Rows from block 2 of the encoder of a small masked image model, named by matrix and row number. Rows with one number belong to one neuron. Each number is 128 + 24 x the weight over its row's rms, rounded and kept within 0 to 255. All counts start at 0. Numbers have three digits each.
Before each neuron's rows are labels from the 100 images, of 14976, where the neuron reaches its highest value: "colour at peak" is the nearest of a few named colours to the mean colour under the peak. Only what is clearly more common there than usual is listed. The data: crops of objects in photos (Visual Genome).
# fc1: MLP up (encoder.blocks.2.mlp.fc1.weight, 768x192), inputs 0-95
# fc2: MLP down (encoder.blocks.2.mlp.fc2.weight, 192x768, transposed), outputs 0-95

colour at peak: grey
fc1.758:155090129069143063105151153096091136115125104140158144145078136103119119087131133146184141130134115132127126099136156078177132126144097141123125086147141099140161114099096152118152166125088144107080148130129107172164156126085133180113146153113177111124130147129103174140139141126137150114
fc2.758:124126081159110187129085127174155109148139118104128124156168121109103139169145122132118142136113122132103089164144127157092128127116118131119130163152148164162116138100164140144130084127136124152131070115153143155123143157139132084146120136152096148132117104134114070117128118105109127129

colour at peak: grey
fc1.199:117088117106115114164122117137136134161108121139100145123139140101118107113107124135158160114118129109146135144161144121094162133136100105109065128120152181123075119111113087136135142138109146132131163134147128132107148116149154118158120109093183100119135141132146137096122122176120158104
fc2.199:122102113174109135169175122149165136132088135112160121117159096103074119146155097164143075162107122142114084105083157154128126132120141130107117127125154149171101168128100153100128147167141115149166141178126155133125128100144093132111099108125096132161141133140114101159112160121120155111

colour at peak: grey
fc1.479:125120142158074161112102069149131102113148118141136171109163090080144164131133147146120124097118141106103129152116112132098121101110104146124170097151110125114124089126121117149136082108135130095102144096125142090150120102113120113196125146095132119143117158141104145126151137111135141100
fc2.479:153153162135159121126139132125193102099060124145131138112149165095133114097133123089147106124143156142144139119132140140098140136116110107116097126110150109112149112120127165083116137132132130115184120112123131127143086116088108110131136147153116127084164129137168155155133096111130128151

colour at peak: brown
fc1.201:082100134126138139143096160098120167168101151141132124107121103138141138074127111107150106137133142122119132127125118127144164098155145138137100136130088086127109153128130154088141174173105140136120104130145178110106162114132090160120148146172165123144117118109123114143124129148100106160
fc2.201:170151113132129171117101074122107097125163113106101133152141114168131136127118124121131111114119123132163122113143115147079077148165082122144140112166151111137138134075102085202109067099130131123137128108139164140179114151157155130127133102151140142115117129091135113115142142144144145135

colour at peak: pink
fc1.11:113110122121149149107137113131167105094113150120143140107096111119076133172126204122094109138135134147128078139102124131154137109130172130075169182157155127133164111116093099152104137121117147137144136134125118144139079107126146099081119093161147121096159120122093176099136131120125162148
fc2.11:139097143138131152172108098115124154111106110103155152129108161133164074059119091114128143094117094136125155197134122160114146091141091145104102105126121101106092113068158166151106132113127148131081089124160152156141146159114075172115123157131130132132161147170121079153142132145154117166

colour at peak: grey
fc1.386:120131161111179136106075160118087129162126148127134156099113165151102109069123107129114164124112128123138152121133133152159119133135133107184120143080141117109131133099113151108111145162133088129147101106132162086113147116144147132081146135126086131110153131143112123127145135152112125146
fc2.386:138130092119120143129132082148144116112104141128132092113146109094132157124117113106119104114123139197116122112136134121148151119143090081137121125158105131154131101166175115110150143118117125092103146137134164138121145158122095129165156136124167144137136105138143124143105104137120101108

colour at peak: grey
fc1.255:131159123137136134095091099149174163125156115164124115133145144134108153176110092159150113117096174139133128092102154157125143164141162187149116123120121139135139114125097084138170151134118134137092134116066126083150141140148139127156133157115147117110107140099107103097137103123151102092
fc2.255:136131133099141115134130160127115123096135119095137124134111080100145128120159163100130127135140118127156167162120155110162090089109106110110161104118140136118108162119156150164107082130133164116165163157160118141114114071115133113119140136138134143135192129130089157131132116130109127131

colour at peak: brown
fc1.139:101122155145116125140121127139119099104081104148127153113161089107099141108152170118061097074129106121126147130161129145167117140102129090160139163105115127105116192157115095111149125109114105175129138108133155095090120094094160128148104139151109127112126115146120083146139155173162106111
fc2.139:133101091144125102119078108118182119145131131098101120124132102165142190092161142160127167123126122112145153156156097144120088142108141080150098166123109137137102164161168109153108141136140139178122111128120143145134119109104105149163104137143136132156150130098150139113109149098139073167

colour at peak: brown
fc1.387:165107159131127130130106120133119129095116125126135086115128100123149130156106159099085156118087101166123123108128123097175170064120123125084104138110113101149119100110151123112141137122102112147091160160114126166154150154121080122145211142112147125112116129155153090142129175148152123139
fc2.387:106100110139149116105131094073103119153127100110165215166118157128130114123139120145146111137131124098104153145146105142110097121116100152139158171082126107119153124098120131143107150132131138151118113132178090085148144136151140131117100110125151114143147110131107131113109118159128183099

colour at peak: grey
fc1.766:121136122116102197088064137130138133102149147101125130129101128094144122117128112078106163120160124131113165192120101128131147127146148124135139140117111080128138125131092149126138121149147131139084130127137137094127100127123131097139137147160160097120154139138125085111155156106149088169
fc2.766:137121132172164164118165116109129128154133118128133123152154115127136137136126095164152103119117119117123098092111129146125128131124099088173130113105169145136115175151147092135124151122156091136166114110078135191129159121123118141128127115139138145129129127120128121151140123138113144115

colour at peak: grey
fc1.155:127093120093082175150103155116152077168110128133134175140127156099111127164084132117127109127157064124092120174104167150126179122187145121086085147159103143155095122113132114113109160187105104123122117146134176156102165120163090147132140123108112142122133131145096108110146114131110128133
fc2.155:126169125135170080106156132146068211102129149095142125154142125139146109128108126127128163131097166134165122082140110117138109140120125096140140158107109112101140109136092164099155078113140144133135160097140061098123075129140189117115127136127159101125117099129132126128165130132110122124

colour at peak: grey
fc1.529:081113077152107103113122139137096078102109094183146117135112119143168112128129121166151119115168088110129097125147143120177124148088137081104152150123136144127122159110144156124141142123098136162095159131100142115126131116115151134160079154140140086123103135123081109149148111108161156125
fc2.529:174125125153116116135118139144146128123151128080121107097145079142142149135125152090103144114056118137134109125170125134102136129084115085115152122124172109169113155108074120118132105142116108169140086113126175170151196121103151122169129162106104129097143114142153132126138112152139155160

colour at peak: grey
fc1.348:120115115132065126112115175114112069133146118166136126124080145127111093132113127122133145111103085147119128139100083135127152179162156125125128128156111129171147153095129170151119098131124089137136097139119130107139168090156139133151132137095156085115113166138111129104148115079124132106
fc2.348:146157142160189102145117102128130164105108143087113130170160141133125140123127102122147106141155142143168116099129140119130111087129100159128151133142139135105118089113113116113161170123158146109126131131163113180133107163143099131138132110128129185154108094116154093187132148135107117117

colour at peak: brown
fc1.273:113171173095182107116184117134068166099154146128099110133132154109126099095140149143131134130102153125144140116122116107127115137138141147137141136123112091071115102122102129133169120132147135123141120129146148135141100212119148162087131119109122144131151133106137154122145131143112088126
fc2.273:138143140148145153117137087130120172127102130115184143161075114102131136155088144111139123113084115137176088149103128171139126178130096121125167116121155097119102086098120133109108119121115126115125126109111124173152150148100140099126131122132128126113109131144138141133165143095091137101

colour at peak: pink
fc1.568:115170114107127133121141086178112115153096150153123118100111142165115124117124180123100106095162117158116123193146068150128170145059097142137126153109114100145127091129111157154130111137168114120134109120139129132132122150124113063161119125133121137110178099130125106114103108133081109121
fc2.568:100138115145142091123101109114137109142157135085110133128105114160121129117138120122117138160088116142113108132155170117120090138117141106142114118185140181172096156133133124139140130116133112121127081094094124164138071100152127196094129141135155141135124111148116135114189111146148159137

colour at peak: brown
fc1.533:057135133111100168100136154176096116137123087141166104082146083169137167131167128156101114131152108104119136155138123087124141099119163154107157070142122079141153131126131116131123168153098120134128109084114150131134123138143126133155136155152161129121126139186127095092173127123156158129
fc2.533:171131125114139153120142058091123149102153130132114164118111139114093130092090095145157152124130128151110144138111148157121084121114118133150105152155117147112117129130113110131082156106098145100100132171147162137105100121100093126096151097162141099124135142101140124146152159120158115160

colour at peak: brown
fc1.633:119113115118171132139104142097148103116126161096120127128148113112173097144116110125132115129127109093117093113108102140147132153115146138124165172100147133069126112176146135101124133128174171142090147119142166090142103143129169147142125086118186118115106138169107159147111117122095147159
fc2.633:081132131111128136134106138151153128111153142120167123167092143103083122129096151130150141167126120140142112081121134102097133149091124173121157145124121149117137144121107152089123126137142122176180152125108122138135132153099150103063189142205134129111124158158097121113143105133153165147

colour at peak: brown
fc1.446:114128122083120140128114156144144069115090123118176122127091154119159145100157135141092127121153138101136159057156128130119146141130142128127136103138127135137147108093118142103141131155131146144099159120128169151130122082133117132142118095128119097084130121150170186128152110177150133129
fc2.446:112148115139148151141148129170123169110080154129140125134148141100157116142148091136120129117103147123099139159140123109092164148131135152115105123060139144133124137156093163153103158162167127181142130127171104098167084121095104098109134125130120135147143136132114142086109136126095142116

colour at peak: brown
fc1.351:114141138099126094100168115115091118179142132130200127124138097115136088108118137131111178093078137149111106143129143101089147124091130142126102124134129089131169166136142158148151152104097081165113129106124139148156164074118119099136118165145113111116132162152088096130084146115146153144
fc2.351:109123121226119204094108102109147111102090116136104165140121156146105132117125119129153134112140097114144137078138138155160125178119100089115148177115140150095094104156149142107113094159108137182118129107120125084138101129112129134179146090112158118148115110149137146133127096129099116111

colour at peak: grey
fc1.567:080142144120121163097089111114135123111134126102115137101110147112132147155124100149096171120134084075098130128101098142107161117167164124135165138104140166157184120086116153136145149113097118118145133134101158150141143131091114162123147162095100093101108103137125142173111138115152150134
fc2.567:150103119112120098115149151153095121109112126120151163145150152119117115116096137124173096108130143159133153132161124131108136146108098168107091114130129138104157084135145136119169138118124119112115121135137140132167092156126132104117123149099124154131158174102142147092171103115074094140

colour at peak: pink
fc1.469:111122140102173101113137129143139075155134150136129136107140158134088152107113095164140153093157148097094160076130151163120071171138149106146126116073137160105093085106132127104129119109149095110158179126118156110119116132121180113126118109121130127119167112107160142136125096150094140132
fc2.469:143113130108126119142061142103112156136137135145116161141101121163108141094099084088155098116120092114108152129138135163092109126187159195165089120121165103146115149122119142106101173134132124110109106143120093085154153119111137107119153140140126107095111145155123097120174170121165154149

colour at peak: brown
fc1.496:141150162086139128079098117109130142161114161101128123107133128088136086131130094133146087114149135155165161131125163119153141147103092143151105082174134121117113146119136115157110135143120157143128124086097103105160180105148116179104142086158104107156152130121087142141156125122109120114
fc2.496:179142088162141147181149136130072100128167087142134129120160126143065152128119136110095107122161123120116103136145145151124099147157124161148116110105103130131154105144115103106128083113112132155144134148159141152115099132111135099102127129092117112113095125107163111108132136152075127170

colour at peak: pink
fc1.646:163111087106161113116091137116105123158102183113069056126149128131092189133119126138096124109178124143108084130128102103128106126083120137151110100168139154148154153152118110140141151119175139141161144175113116105148137138112165148112139121119130143105143110107107137129138185131137102131
fc2.646:099115108117130145118102127145123135148101110132152140109101096131181076150157095158107091122124131168140154115166118105115120100143163098109175155092129142160097160109088151129106122112150109147107101113134069098154143101157131085121145117151165104154121158152168103148142115112178101145