{"dataset": "crops of objects in photos (Visual Genome)", "loss": "mse", "encoder_norm": "layernorm", "encoder_norm_position": "pre", "encoder_bias": "all", "encoder_positions": "learned", "residual_init": "zero_last", "optimizer": "normuon", "final_lr_fraction": 0.01}
Rows from block 2 of the encoder of a small masked image model, named by matrix and row number. Rows with one number belong to one neuron. Each number is 128 + 32 x the weight over its row's rms, rounded and kept within 0 to 255. All counts start at 0. Numbers have three digits each.
After each neuron's rows are labels from the 100 images, of 14976, where the neuron reaches its highest value: "colour at peak" is the nearest of a few named colours to the mean colour under the peak. Only what is clearly more common there than usual is listed. The data: crops of objects in photos (Visual Genome). In brackets: how many of the 100.
# fc1: MLP up (encoder.blocks.2.mlp.fc1.weight, 768x192), inputs 96-191
# fc2: MLP down (encoder.blocks.2.mlp.fc2.weight, 192x768, transposed), outputs 96-191

fc1.24:120073081098159098159139138193154095163074120125132091108131090164149173106064102136112122133136126053109151116172107116149094067137132127143146135115175180168193125112063142101114147138138081129190142122082107094117095127158097114095132128079094149127100113042187168139176195146106162167
fc2.24:116204124152056108154113149155127157090170112087105125095132189102160109099103126158160151160041100140115107108118132151101147127139129182149132136152079124122118096146159127136117069193049139117147111123204160166099152080155177155213178098137137120146131101174084108120103076115135112090
colour at peak: black (40)

fc1.520:117127128121180159084075146128138151110093095120106156112150145115104147108137133077160100079102096093167098082165127128119152116176075113136171083113117191109160160170154159058103140112158149164079169163116123191100131148139108142101108141164128124179102179108120185116142146109127169121
fc2.520:144145148141117125170128130107160142149144171144161075078162150187135096145158100166156161177122096168102138099134091142156096154163160128124132078130135088104225094120085100087122084135092086195152091090100097127167125066179115080134124138149088169106069090108114126173126106150159093122
colour at peak: blue (40)

fc1.496:128183133113148096159188142073154136147115162129117154125135128124116100103136151162187143120150141159160181079138150068100108145074111133076165093124095174104092103101094109153093141171182108101131103122163158178149119094178134154142110093130092116130155126182109107184125156182119075034
fc2.496:136070108166092167121104116158100136180081128104222093124154095131131086143093090087140076132114131152150107175172138194178138139160139152165147093118158117168106186127149101083097154074117151186161102114133115076082137151119085101091113111140172125149117164117157134110186131090136176163
colour at peak: brown (62)

fc1.632:144152120130165169124168145122080173120093161126112126184138092101148136095152047141133090062186115152128171129161156123129217126133125126121149148192114177077146163128148091121110126166161165096063107132152110098124112182151172163149134127184174121131108139151148090076120046147149141109
fc2.632:099097119182125087135135162155141109123173107137152159104139133139149148143088112055154161173105123151168122129085089082102104113136110159104173086163111165112175164159145175138175113085103090126151154170138092163154140123056112099112142117064076084088153068147134150085118164127134106199
colour at peak: grey (83)

fc1.352:192072170133120163151084101078098173168093153167162138157091167151172135103136179152152096094122109131100162167126113137113155178093088108052131070158132107118118096182101072121103140253164105140130095128142105135132105087169094091106147148147194048123160135036167063134140088147142166169
fc2.352:152150023106115097147103099135115146158157090055100115146211081145163167102151182153109100154107140185124082176127098149111136171139123125130088115143154072095141142149107090111060063082143154119137135167160082149106130027134111100141113104123136176129089114088147153171162124166121158160
colour at peak: white (38); pink (30)

fc1.351:091091158121149139118111112153117100196102102153080129134092132122180117175161168136134103154136122083078125145126154141111179109094082065089123132098126156061175144094114102166169119126168164103157150156114131167117131100129116158118195189131126128140156181096104133071123114113172154102
fc2.351:139117134079130146099092172135173146095144196092181142129144126173138103098143159156086180090119090167088088119112093124176117175146134152161151148142145161151129125097169108101141142125112119101106104102088120119162081146153129072110100146081143112114121117087174154171110109134102143070
colour at peak: brown (60)

fc1.35:113107162152105095120101152128161074100136093151064148154109081180070110132117157151116116119119154139132124111179152102075174192145135163139126110137158142108182086146095119139142084145099045139123109127103076140143096064160129064199198102099144140157133109139151054134097197120069177162
fc2.35:114140140173107141152139141128089118130185175090090123129154130152137140119103093142133122183124104125059107166094060155205111110153054117109084148102103112170102136117128151099116185118169117184180125146120136123149149118142084196049107169120119136143139122165173118150154138174118155119
colour at peak: red (31); purple (27)

fc1.31:122119144080170110079099203143167150159144230055098128141110123116149126100167133143111170143108135179058126066107136085101082126138141131166076175111084145132112093057146045160159073143107093100145151109115135084156122109092172080104121160137121150149129147194128163129128074174121143148
fc2.31:107174127166093098108153143128139145133181059223124123075086115156140122123107131148145073088135144102160125141168100203137179086074099055084184106114174114121121154146090206158075199189159157077115081151126093177180109166105139135170120119154152113109114155085075084111150130110126116119
colour at peak: grey (79)

fc1.265:128176128145074169085129164114176169128178175027105150109167168128153170098099106154163095126131125124148092131126152106130149137131114129120099149168101109148043130157164146135194094047205160090105129139176086110119155152117151163102135132119159109105120100118056135165113117155130119102
fc2.265:192142151182121098162109157098108136097125059140093113121136134195138136135159173122220144119120152163120141106136124116144109148130086144117106091140096116113139099099104135094119139170153087149099051144079148141097112149151119132108147115179183137159109137099159143105132139178097099115
colour at peak: cyan (53)

fc1.208:190078151099148101085062102176148156161110087127131135132125162176107064152149178104168166079178154105159112128125155132188108135149182098139138122112117152075130119190127135132081123107176168111109101132076018138150114085127097085159159135135162107060138093072163128127149062120090117107
fc2.208:103170107187118137176127130111143094068200139103087138140107098088158172148111067129094088121043151126127113068114108112131150150078140139098129152149153050181113123074163117106139156100135101140119135151144174087121150152121158145141101212144105174161105156160084158124130136154193103128
colour at peak: grey (75)

fc1.533:154131156163181070132137128104098132151109171138112152158115113164128165156111122119162128082096151071141095115092149108145146142186146124107121145136196128080086115160143066086120141111132150090180109141155086098081125088134140104116054107112100158098171154109150154090172090125108136089
fc2.533:101104171147070178138138127191111050042135145135136114108148104169150144121141110156123130115145139129056142120120109086114143117079122141175129098158083126161104114131148188154122194144139083147101158150061125185129064160126162093071162137190096105173079106168140126165135188099139129142
colour at peak: brown (78)

fc1.588:088116135150163202122136117140142081107191104089174123085132138059173129141104125135177136107143051057128119138081103099131133133093129125122091137160125104161108096170114150117102217071123152073128110124196133119094133145151104184083145133098134084069150120132114151148106156112140110109
fc2.588:190104114125105088101107110117074130129108090148113112092135138172065107128158132111136163139122190168127157106178143117100183149132092082101124074133147108126150087129112153117134115140167149159136078130093156149109114146131205073153123147172126153166107175083132113104158149162127103134
colour at peak: green (44); cyan (34)

fc1.4:215086135117152139187157117176111090133099115166128137104123134149144124113149161090163107143162186115130135185079085095172110163128141105148125145132132133180084079145168092126131115112101077159139153147161129098109178140116156136137179089124135162112120070159208068176160198163113139140
fc2.4:127132162156137124073121169070125126126142114099151190103133127140141158088109150188091119076076095168160139159171147131050143154126068148126126101154154154130170146136089152148151130143141133081111111096137178169187084068163149093109125144125138182181122151160158181123125097121128164123
colour at peak: green (27)

fc1.365:111156113123108116136133142121160116093114079137097115127111128118119115117136143134131111183103106114104105149133135119087111206173101173164147136148117142172089114141101142127141181188103078128151095101151104132123136145181087160114110182128153150161197126175121120173111150146102140070
fc2.365:177178152147097084076101147130065202147134125152155110075191113132153160137119144147154180135112110138120108160193106149209159093110137138089151108081143120108131136170156083117137086130191120153136149111069157128150074138073114045130106135163163136051085171094151104162165135153152115134
colour at peak: green (26)

fc1.288:136138118127148161115087097093071114156140110110164126121127118128177183097170068129180112114091132128119142153109125137072132082181134109162106114134080126161115172099077139152111163113135147134142187133126112164148122166134135152116053142080129151130165138093061096085119175191106119132
fc2.288:133137117160157091084147174158175160148162124177110150132143144162163123145113190130146101140114096171153084105150127146165124225147096146098096132130138114115126154084092045123105076123122118131167103147069122130140120113166110068135201171140149132128134090188159178165107147119160149110
colour at peak: cyan (26)

fc1.340:086102091089151126124161153134144104079164103123150181138126101109105118141091133161145171121151162174202107148073145098159129105117030154144154100145169155096151121072148179166115121114170094099107159154140116158140123118137139164089100145095136164134184119126094143115130102198111137121
fc2.340:132124127124132088115120141144071099116145115144139099122115101157143171153089157134118138114139116141212124109143168086100114140156097182082140092159138171157124136101116160174178170136135129107092079157110134156155149159061170141140140108189157090153142072104122096081122115101138101067
colour at peak: white (55); pink (27)

fc1.90:137141134138138135116116135111148117086122132116118141129146134089044100181140140081100103092153173079118166104087110122106117091151091135150146088092175113130124108167127160133113154199143147203082141127126143121139099163122140154135115115218127117151140149152161158205092165125156139132
fc2.90:120115120111130069095150136123133112202121166125148133097172124182160159113120141144191129121075078127046136100116106117133121134139047154061109088124121156133191135159094120085080175099149097212208115166144148162173169120164114142082123140126166145096104114086099121161123111083137146173
colour at peak: blue (28)

fc1.513:104177163157176135071148112101120111142079121147155134149186126125159045105157098135093102108157106075185133152095142089083151105138165188124131149099128153150135111094068146137148127151125075102122132070147140142163155217138087187130101103114182144128146082087125090135137161087116095161
fc2.513:135124137150106093115166178176135178096146141144101124057123128182118150155137165090119169181093146106144108164172068179158172142138146118106132121162166120089140125115152189097145113110175173103115112153086138103139121128110137042105102225134140119088099155103129170133152109151111130050
colour at peak: grey (63)

fc1.538:118144117134138083136059164136137144165161142110061090187093156148056130113098137149119099148125148226117148164164134133120096154126102130096142074159192212121159119114078146109127136162083075104088120067111115140168080080093147101159110118127179120195120152092154097120123183111067130161
fc2.538:127112096111120153143127066119085140158112131090107142070169171075114174150141095147108131099102109070169103141125109118137110155102114078146049173124138084149112113135191199065138215132171094115193122190151091141134080119153180113050125175165067113101130132178084155111177104119126141136
colour at peak: red (25)

fc1.713:115052103107154147125108142115150122102125119099138174141143097115157167163095125123075133111101129144088174128143088183154182137163096123136128158140136148101114165153153181124098074087082128143121152169122125168149142146104156161206085098144094135129177123159127154140104140091140158119
fc2.713:146083093084085160121076134129126110103112126120125127137095132159176126112150104162121119124128031134137120146143185091070162173135187097128140112156112126132139128108129115068106103206124074137127152146111099056100105142146107128129127158107147117108108171160110148146120063134181145111
colour at peak: blue (85)

fc1.639:070147146079183159202106133105186091156100135125127085111097092128108116079117158130099146094123130128069113148174143145141169160145147059115143084150137160129100156090072099112118147120159159148070151107115142093178159110076130071150088063120171158087069100095114162128142164139145078140
fc2.639:137150159168131137118110147098103188126099090119136107181164137141148118178144071122165143138108108132126119123153107142084090158171087135097093122115131146096133153117131141148095151126093132190149070104137096161140159182190125165090132124131153069166149141156191061124163075058081104097
colour at peak: brown (60)

fc1.294:167126160154164114170117156116129123077148202126086151103123136128127140091088121130140101162110174141148155137079104136161089125107134090178133138150189090090072099126101137167116095146111108163129140036108181127118087128126105144109148101117118154167130105090133137099165194102136114132
fc2.294:100115121108088111092124101141109095158127032155158152096129172155105126134166141125123124075154082149084143167151092117121106158149110157116114121157120131101165149143135137127094076174146192140124081203104138193144105152108116090110088140124140126101117161116135157165079099137112167082
colour at peak: brown (65)

fc1.126:174094163131132095097099152167128121148092165138145122092188083108120146146104071073089176181161199166097157095155086152167133092117115069078118116164100061119102155106137151106150098124124108150140136113066122193129117110149165093170115138182121177121150153135113100136175124126089159119
fc2.126:132115113106117134144141140169137119212172174145175216103148155125179094154134208182170134098122127136092110116127099172153096127198107127104116105089165097131159060142101129127109222153124131142161106181121136096069120147107116118108096115056151117141096101154139154135141141163129113106
colour at peak: red (39)

fc1.675:125104158141084181093163090163169076106122153152144142160099104176105090172138112185163187167127095103118156077142060130085107159152083080094097168143115140106164113171152103102138135090135173169134116139130104194131147154145076112154107115129154195117104093142166145173068139075142194093
fc2.675:174150124137141162131100154148157205095146126116105106082110134098107138113081094067103094063127099097127135138108135135157157092092121154156149102086134115132147055087133123168100119132144150105130157086157181101101114034110147140213118126145145079133128152099069061117209098171169098171
colour at peak: grey (60)

fc1.117:136104134166129162115120114165167111098124171116146099167103097117092174123149150088139118095099141121187172165164204201126150117101109157084183142070131128155152184124120164099181018100184167118061155176191138137130149106094119129116131129102127084124087188159062137108101153096130170126
fc2.117:110147111140061074080172115118118195085128114119156101108118135132163145112124166145191209114085158141157137197154079128106180167119127177151113126141135126105082120108115126121138117164142117081118124135133176125126124153173077106098109131090131136116145160106129136092169085169120115083
colour at peak: blue (62)

fc1.434:129113119130103116123093151143156158177149109138080134135169116037072132130137131049124098074136170158129179159170098118137144130157084153128109168089131081127170165120180145188119053150103106119096143120154065115161071089119147086148143133158104106168180111157132161193144207136147174127
fc2.434:182144040100108136143156107112109131144118114115107136105112212132164120098217157157202146129076079131132081099155147095108134146118147065173117070107109099147126065091107112095139205154143112159160144157106117120090163156116065169141122209140131135114087144093095165109145071146125122163
colour at peak: blue (47)

fc1.746:128105096119180117123072157122141189130140146166145147167135077082126151129105148154104112151111102187099156103133098149124175118116143112100147128189082183132113165168120136096076053080120199145154119141165157151137136150119146156170129120151143103145141091144112139129077107095144154148
fc2.746:165123100089074155123088136109128056093107125082135153123107104155174119108131089157093133072143074063120090157137162114060148182138146114128117150196115149112079172122167144133119173208106112144164138166115115077107101123155083135160112127123103124087130141178115115112105070131108166089
colour at peak: blue (63); cyan (27)

fc1.378:131119136092145175130135116118149176163142157153156140091155105119102096123119164108173163136097167149062131115125130148196081134117124140075152136151119133189158193132100177136130150104138124182170076095135096113148144090135116142155110145156112165136140125208167090145066099136130142175
fc2.378:182143146123098168100108123124135112195070124116207138107116109127141115141148140150137138101153051125074127139164100095143125106174100134147111125222097086097169107137157109148042120082107105214124096130098071177126131109218092085097163153134094118100139118113135123177081055127116166131
colour at peak: red (32)

fc1.82:152117119113130124162146175136166095141120200123111096145142098147136120123144146168091144119135118164164133207169148163175116101086144149100109088086163120206130091058153139166188111134115148125107152079087173116101112195113133122151139150126106145151124128137133167156143139088100113145
fc2.82:132144099139102110102122114133176115138147152163104131107104141158105164088140201149128074139124071076115121114110130094100136060150127160187075084092149148027106148152068154134080123105111136137074105170126078095120116121157167149148119098103173143081097088221122057128126133076093149140
colour at peak: yellow (58)

fc1.749:122101111086127111163145113155147067114142177124136136095069128109103120168076114143129129148178109164146100084126110091104148127140200094195142123110072076158079111125162145157070214119113095200105077075136088190228084096122142104128132127183081131109145069159147124119176126157189098107
fc2.749:129096116151106111070097100123149172113101138156099093174103136169124175090160143094141124154192112144150073178136098165108124108116095088107164141121094136099159150098092133121179164120124134091111170181082135118095124140156104070127125117106205115162167169109108083115132122112136115123
colour at peak: brown (65)

fc1.200:125148132162149105101149165117134081189099137091105120229206089150177120150095140165137137086113120128123131134124088167133124178095128108128112078179106146141147122080165185130171098159131111084123148120083049141150122148194165157112118130065162100123105135154152125136123143123157108103
fc2.200:127087108139107154116138211108153126076189134086154184000096187119101139093153121151109185107086111158129125087141103109131201142127108108117117141128134136144136097150118144089132119110177125175113176136119185127114105199129090136103145170096096117129141125163172134135090097145122140108
colour at peak: pink (30)

fc1.159:113133111115155126167112152128133066126138144114133104163153145100151091128092089168135110090147186170115150109141095071140248135121132144174141097067136102155082119151047091076116142075140164164125129126175139086132168115096130168119139152088157170130133119129096135081054085145109128168
fc2.159:197109094137126175139126112146142157152093104169083137114122110178079153137132135096119111109129130102110142178148129166152093156131116133079096131119098145119184140122140136137095165172162125107114104107088139128087081145101193166118158070136182162146068160121111140179150177099079093106
colour at peak: pink (29)

fc1.467:163168120154111144128099124157175121136129109131110134131122085107072124137104153151135146135114118063095133153070149155136164176191093101119135112153130145165131118105046097125120156125125132104145095086116103174105124130156124122099110113119121108093180116157123158083160129173111117146
fc2.467:133165144119107104099127104194095144141151119175119104114155122143138072117142141131101160151088180131125080142097076137154183048109136135200117103144068166159097162171137111109107130136123148154191098204169146099157101141126129116136156111147146158052172083113084089147159183074095168102
colour at peak: green (30)

fc1.466:154132096117150169100152184048107104168111142177129080070140068070120135176143165120109121146187133155112146106180137070148134171146149170137175155216139140087100116128123141124157119109077130118179104106146137097084147156074112107101150115155114146156099106107166110125092063161110110181
fc2.466:117131158137111080093120102194118141066143137078139133148148173120163196115126152147110137056147118117097159168093106118125113098106115110136074141060163127114143116152161140103160153166143082157124188183101155157183096096169109101117106102125145083117156165170088118159163182071184185135
colour at peak: white (58); pink (29)

fc1.387:134099120135140140081093151143105128192134152113060106149121125187191115162096176098149095065140153096183114139128154055158116088158157166095135151071118103082158122106118158150143141094118103143152101196120136066141156097110136177102156136096085155141130098166094144113154143158136162131
fc2.387:147147159150067104160102123133160121094118122158168070095175111127097140123115075159148143166130135160089127157148055172055101133114142085098108106185117100145196120103192165124126166155139101103055181131143137180139101152189154100133137110175130076173120146083115095170120128099117090097
colour at peak: brown (60)

fc1.558:104150161119154091055111122098147147141100100161157109147172150098115067111165098130171099165172078178125101108142112152114098115181084120144118082110149118161160131173089118100146141128162073153095132120098101134095141123095063166119129135084089141135140150131119180117130141129167168125
fc2.558:171080173142052130189128087101119112128110130174092141093102129108117180132036086155122131096109097137080176141056129097084121165100162136146124118111125117087179147151154114127126169182079080184122123083080113105119142050190119152165192076084086158113120096132078090146149116084127167147
colour at peak: black (35)

fc1.253:141164078185139122174106109141080153130071112086103066091105144152130113079112178144086131118162116174123159066129120105164117123146129117106120172164090148124102193139138159135123140100131110126223089121131118186104177157110107097091137171116123135125121146119141087119122099130154047127
fc2.253:066122078104131138148127121127124107161151124124174140090094108177105103137139097101180180077147094119108105097105142084138102162117096122169112132115106125129205103124131140104098146120098143089148164144109131109210102137102133131085162120076122094113134134143108211171144112143189190127
colour at peak: orange (28)

fc1.685:140182143065149125147135126137081107141142180212171132076103110128112109149162085133160141115155189128155134076204125127123156097126126144131159116112099141065145153142104114136111112136139107147131127161119135177175131112157143093187163095100098159163056111101085077099144115143051092136
fc2.685:173177139144113121113169102158134100153156119102187191152083149141161120178141150148148024128089121116140071134179149163155157158096127137045120112133150091165150089137141072110095190139157152142157089123161155089085180102120078141091143117160131132124149115126118109140157167124173151157
colour at peak: red (38)

fc1.618:123157130189126120162190163142140130053096124202050101146136149098132128157095091131128083084091133181175154133103115127140116093110156111179131118086187070104088111180158098116133113135102156156131112156113118188107162114133100171145143058077092074146121133099179142078164151122132119171
fc2.618:156100128085121159090101128159132087170148116124194122096143157191109158063165189105141193145152108135071138139124150132129150103165060142133083101174068169111159156138124167100083184143147107157115108136155114144157083115085131075102094094167130153086118117143092068161125156066103100151
colour at peak: white (43); pink (25)

fc1.42:109126120161117175148205165105185084157195147167106134139076134107174223102130098117119111172107142119133121126148098119128120094117126121135119169165156085138181147120145109091131176099076095094122144145089147159122118132149142156130101166111106171169115149188145144140120132129143142197
fc2.42:164173124126086064148097147127122146007133160135157176088178141134146082151115145142170145162067092147137120107146151111122146190140175094132061121055139108142139115126084109089175126126092163148120144113118148145145148143122091096149125146141139121114128101158155166117156119137154150104
colour at peak: white (74)

fc1.628:137210145183165112119151096103138122142132111156086116165133073093156031134202131129092119123119129057144136154104123117091111136125171135144155098138108171110131133137130197111160139177149090089095084073119164138186124205151140108148079149056145089128122096100171073109072163094092111115
fc2.628:203140134137127151093119121170119187116153132147133147067205197185126147127127128119181178118131135164158101114162119160169145114136086133105060156149143108198155134074085095129115139066137165109110131141169084121107103121118142132113122167155142172084122160081114192120214110123148113133
colour at peak: grey (67)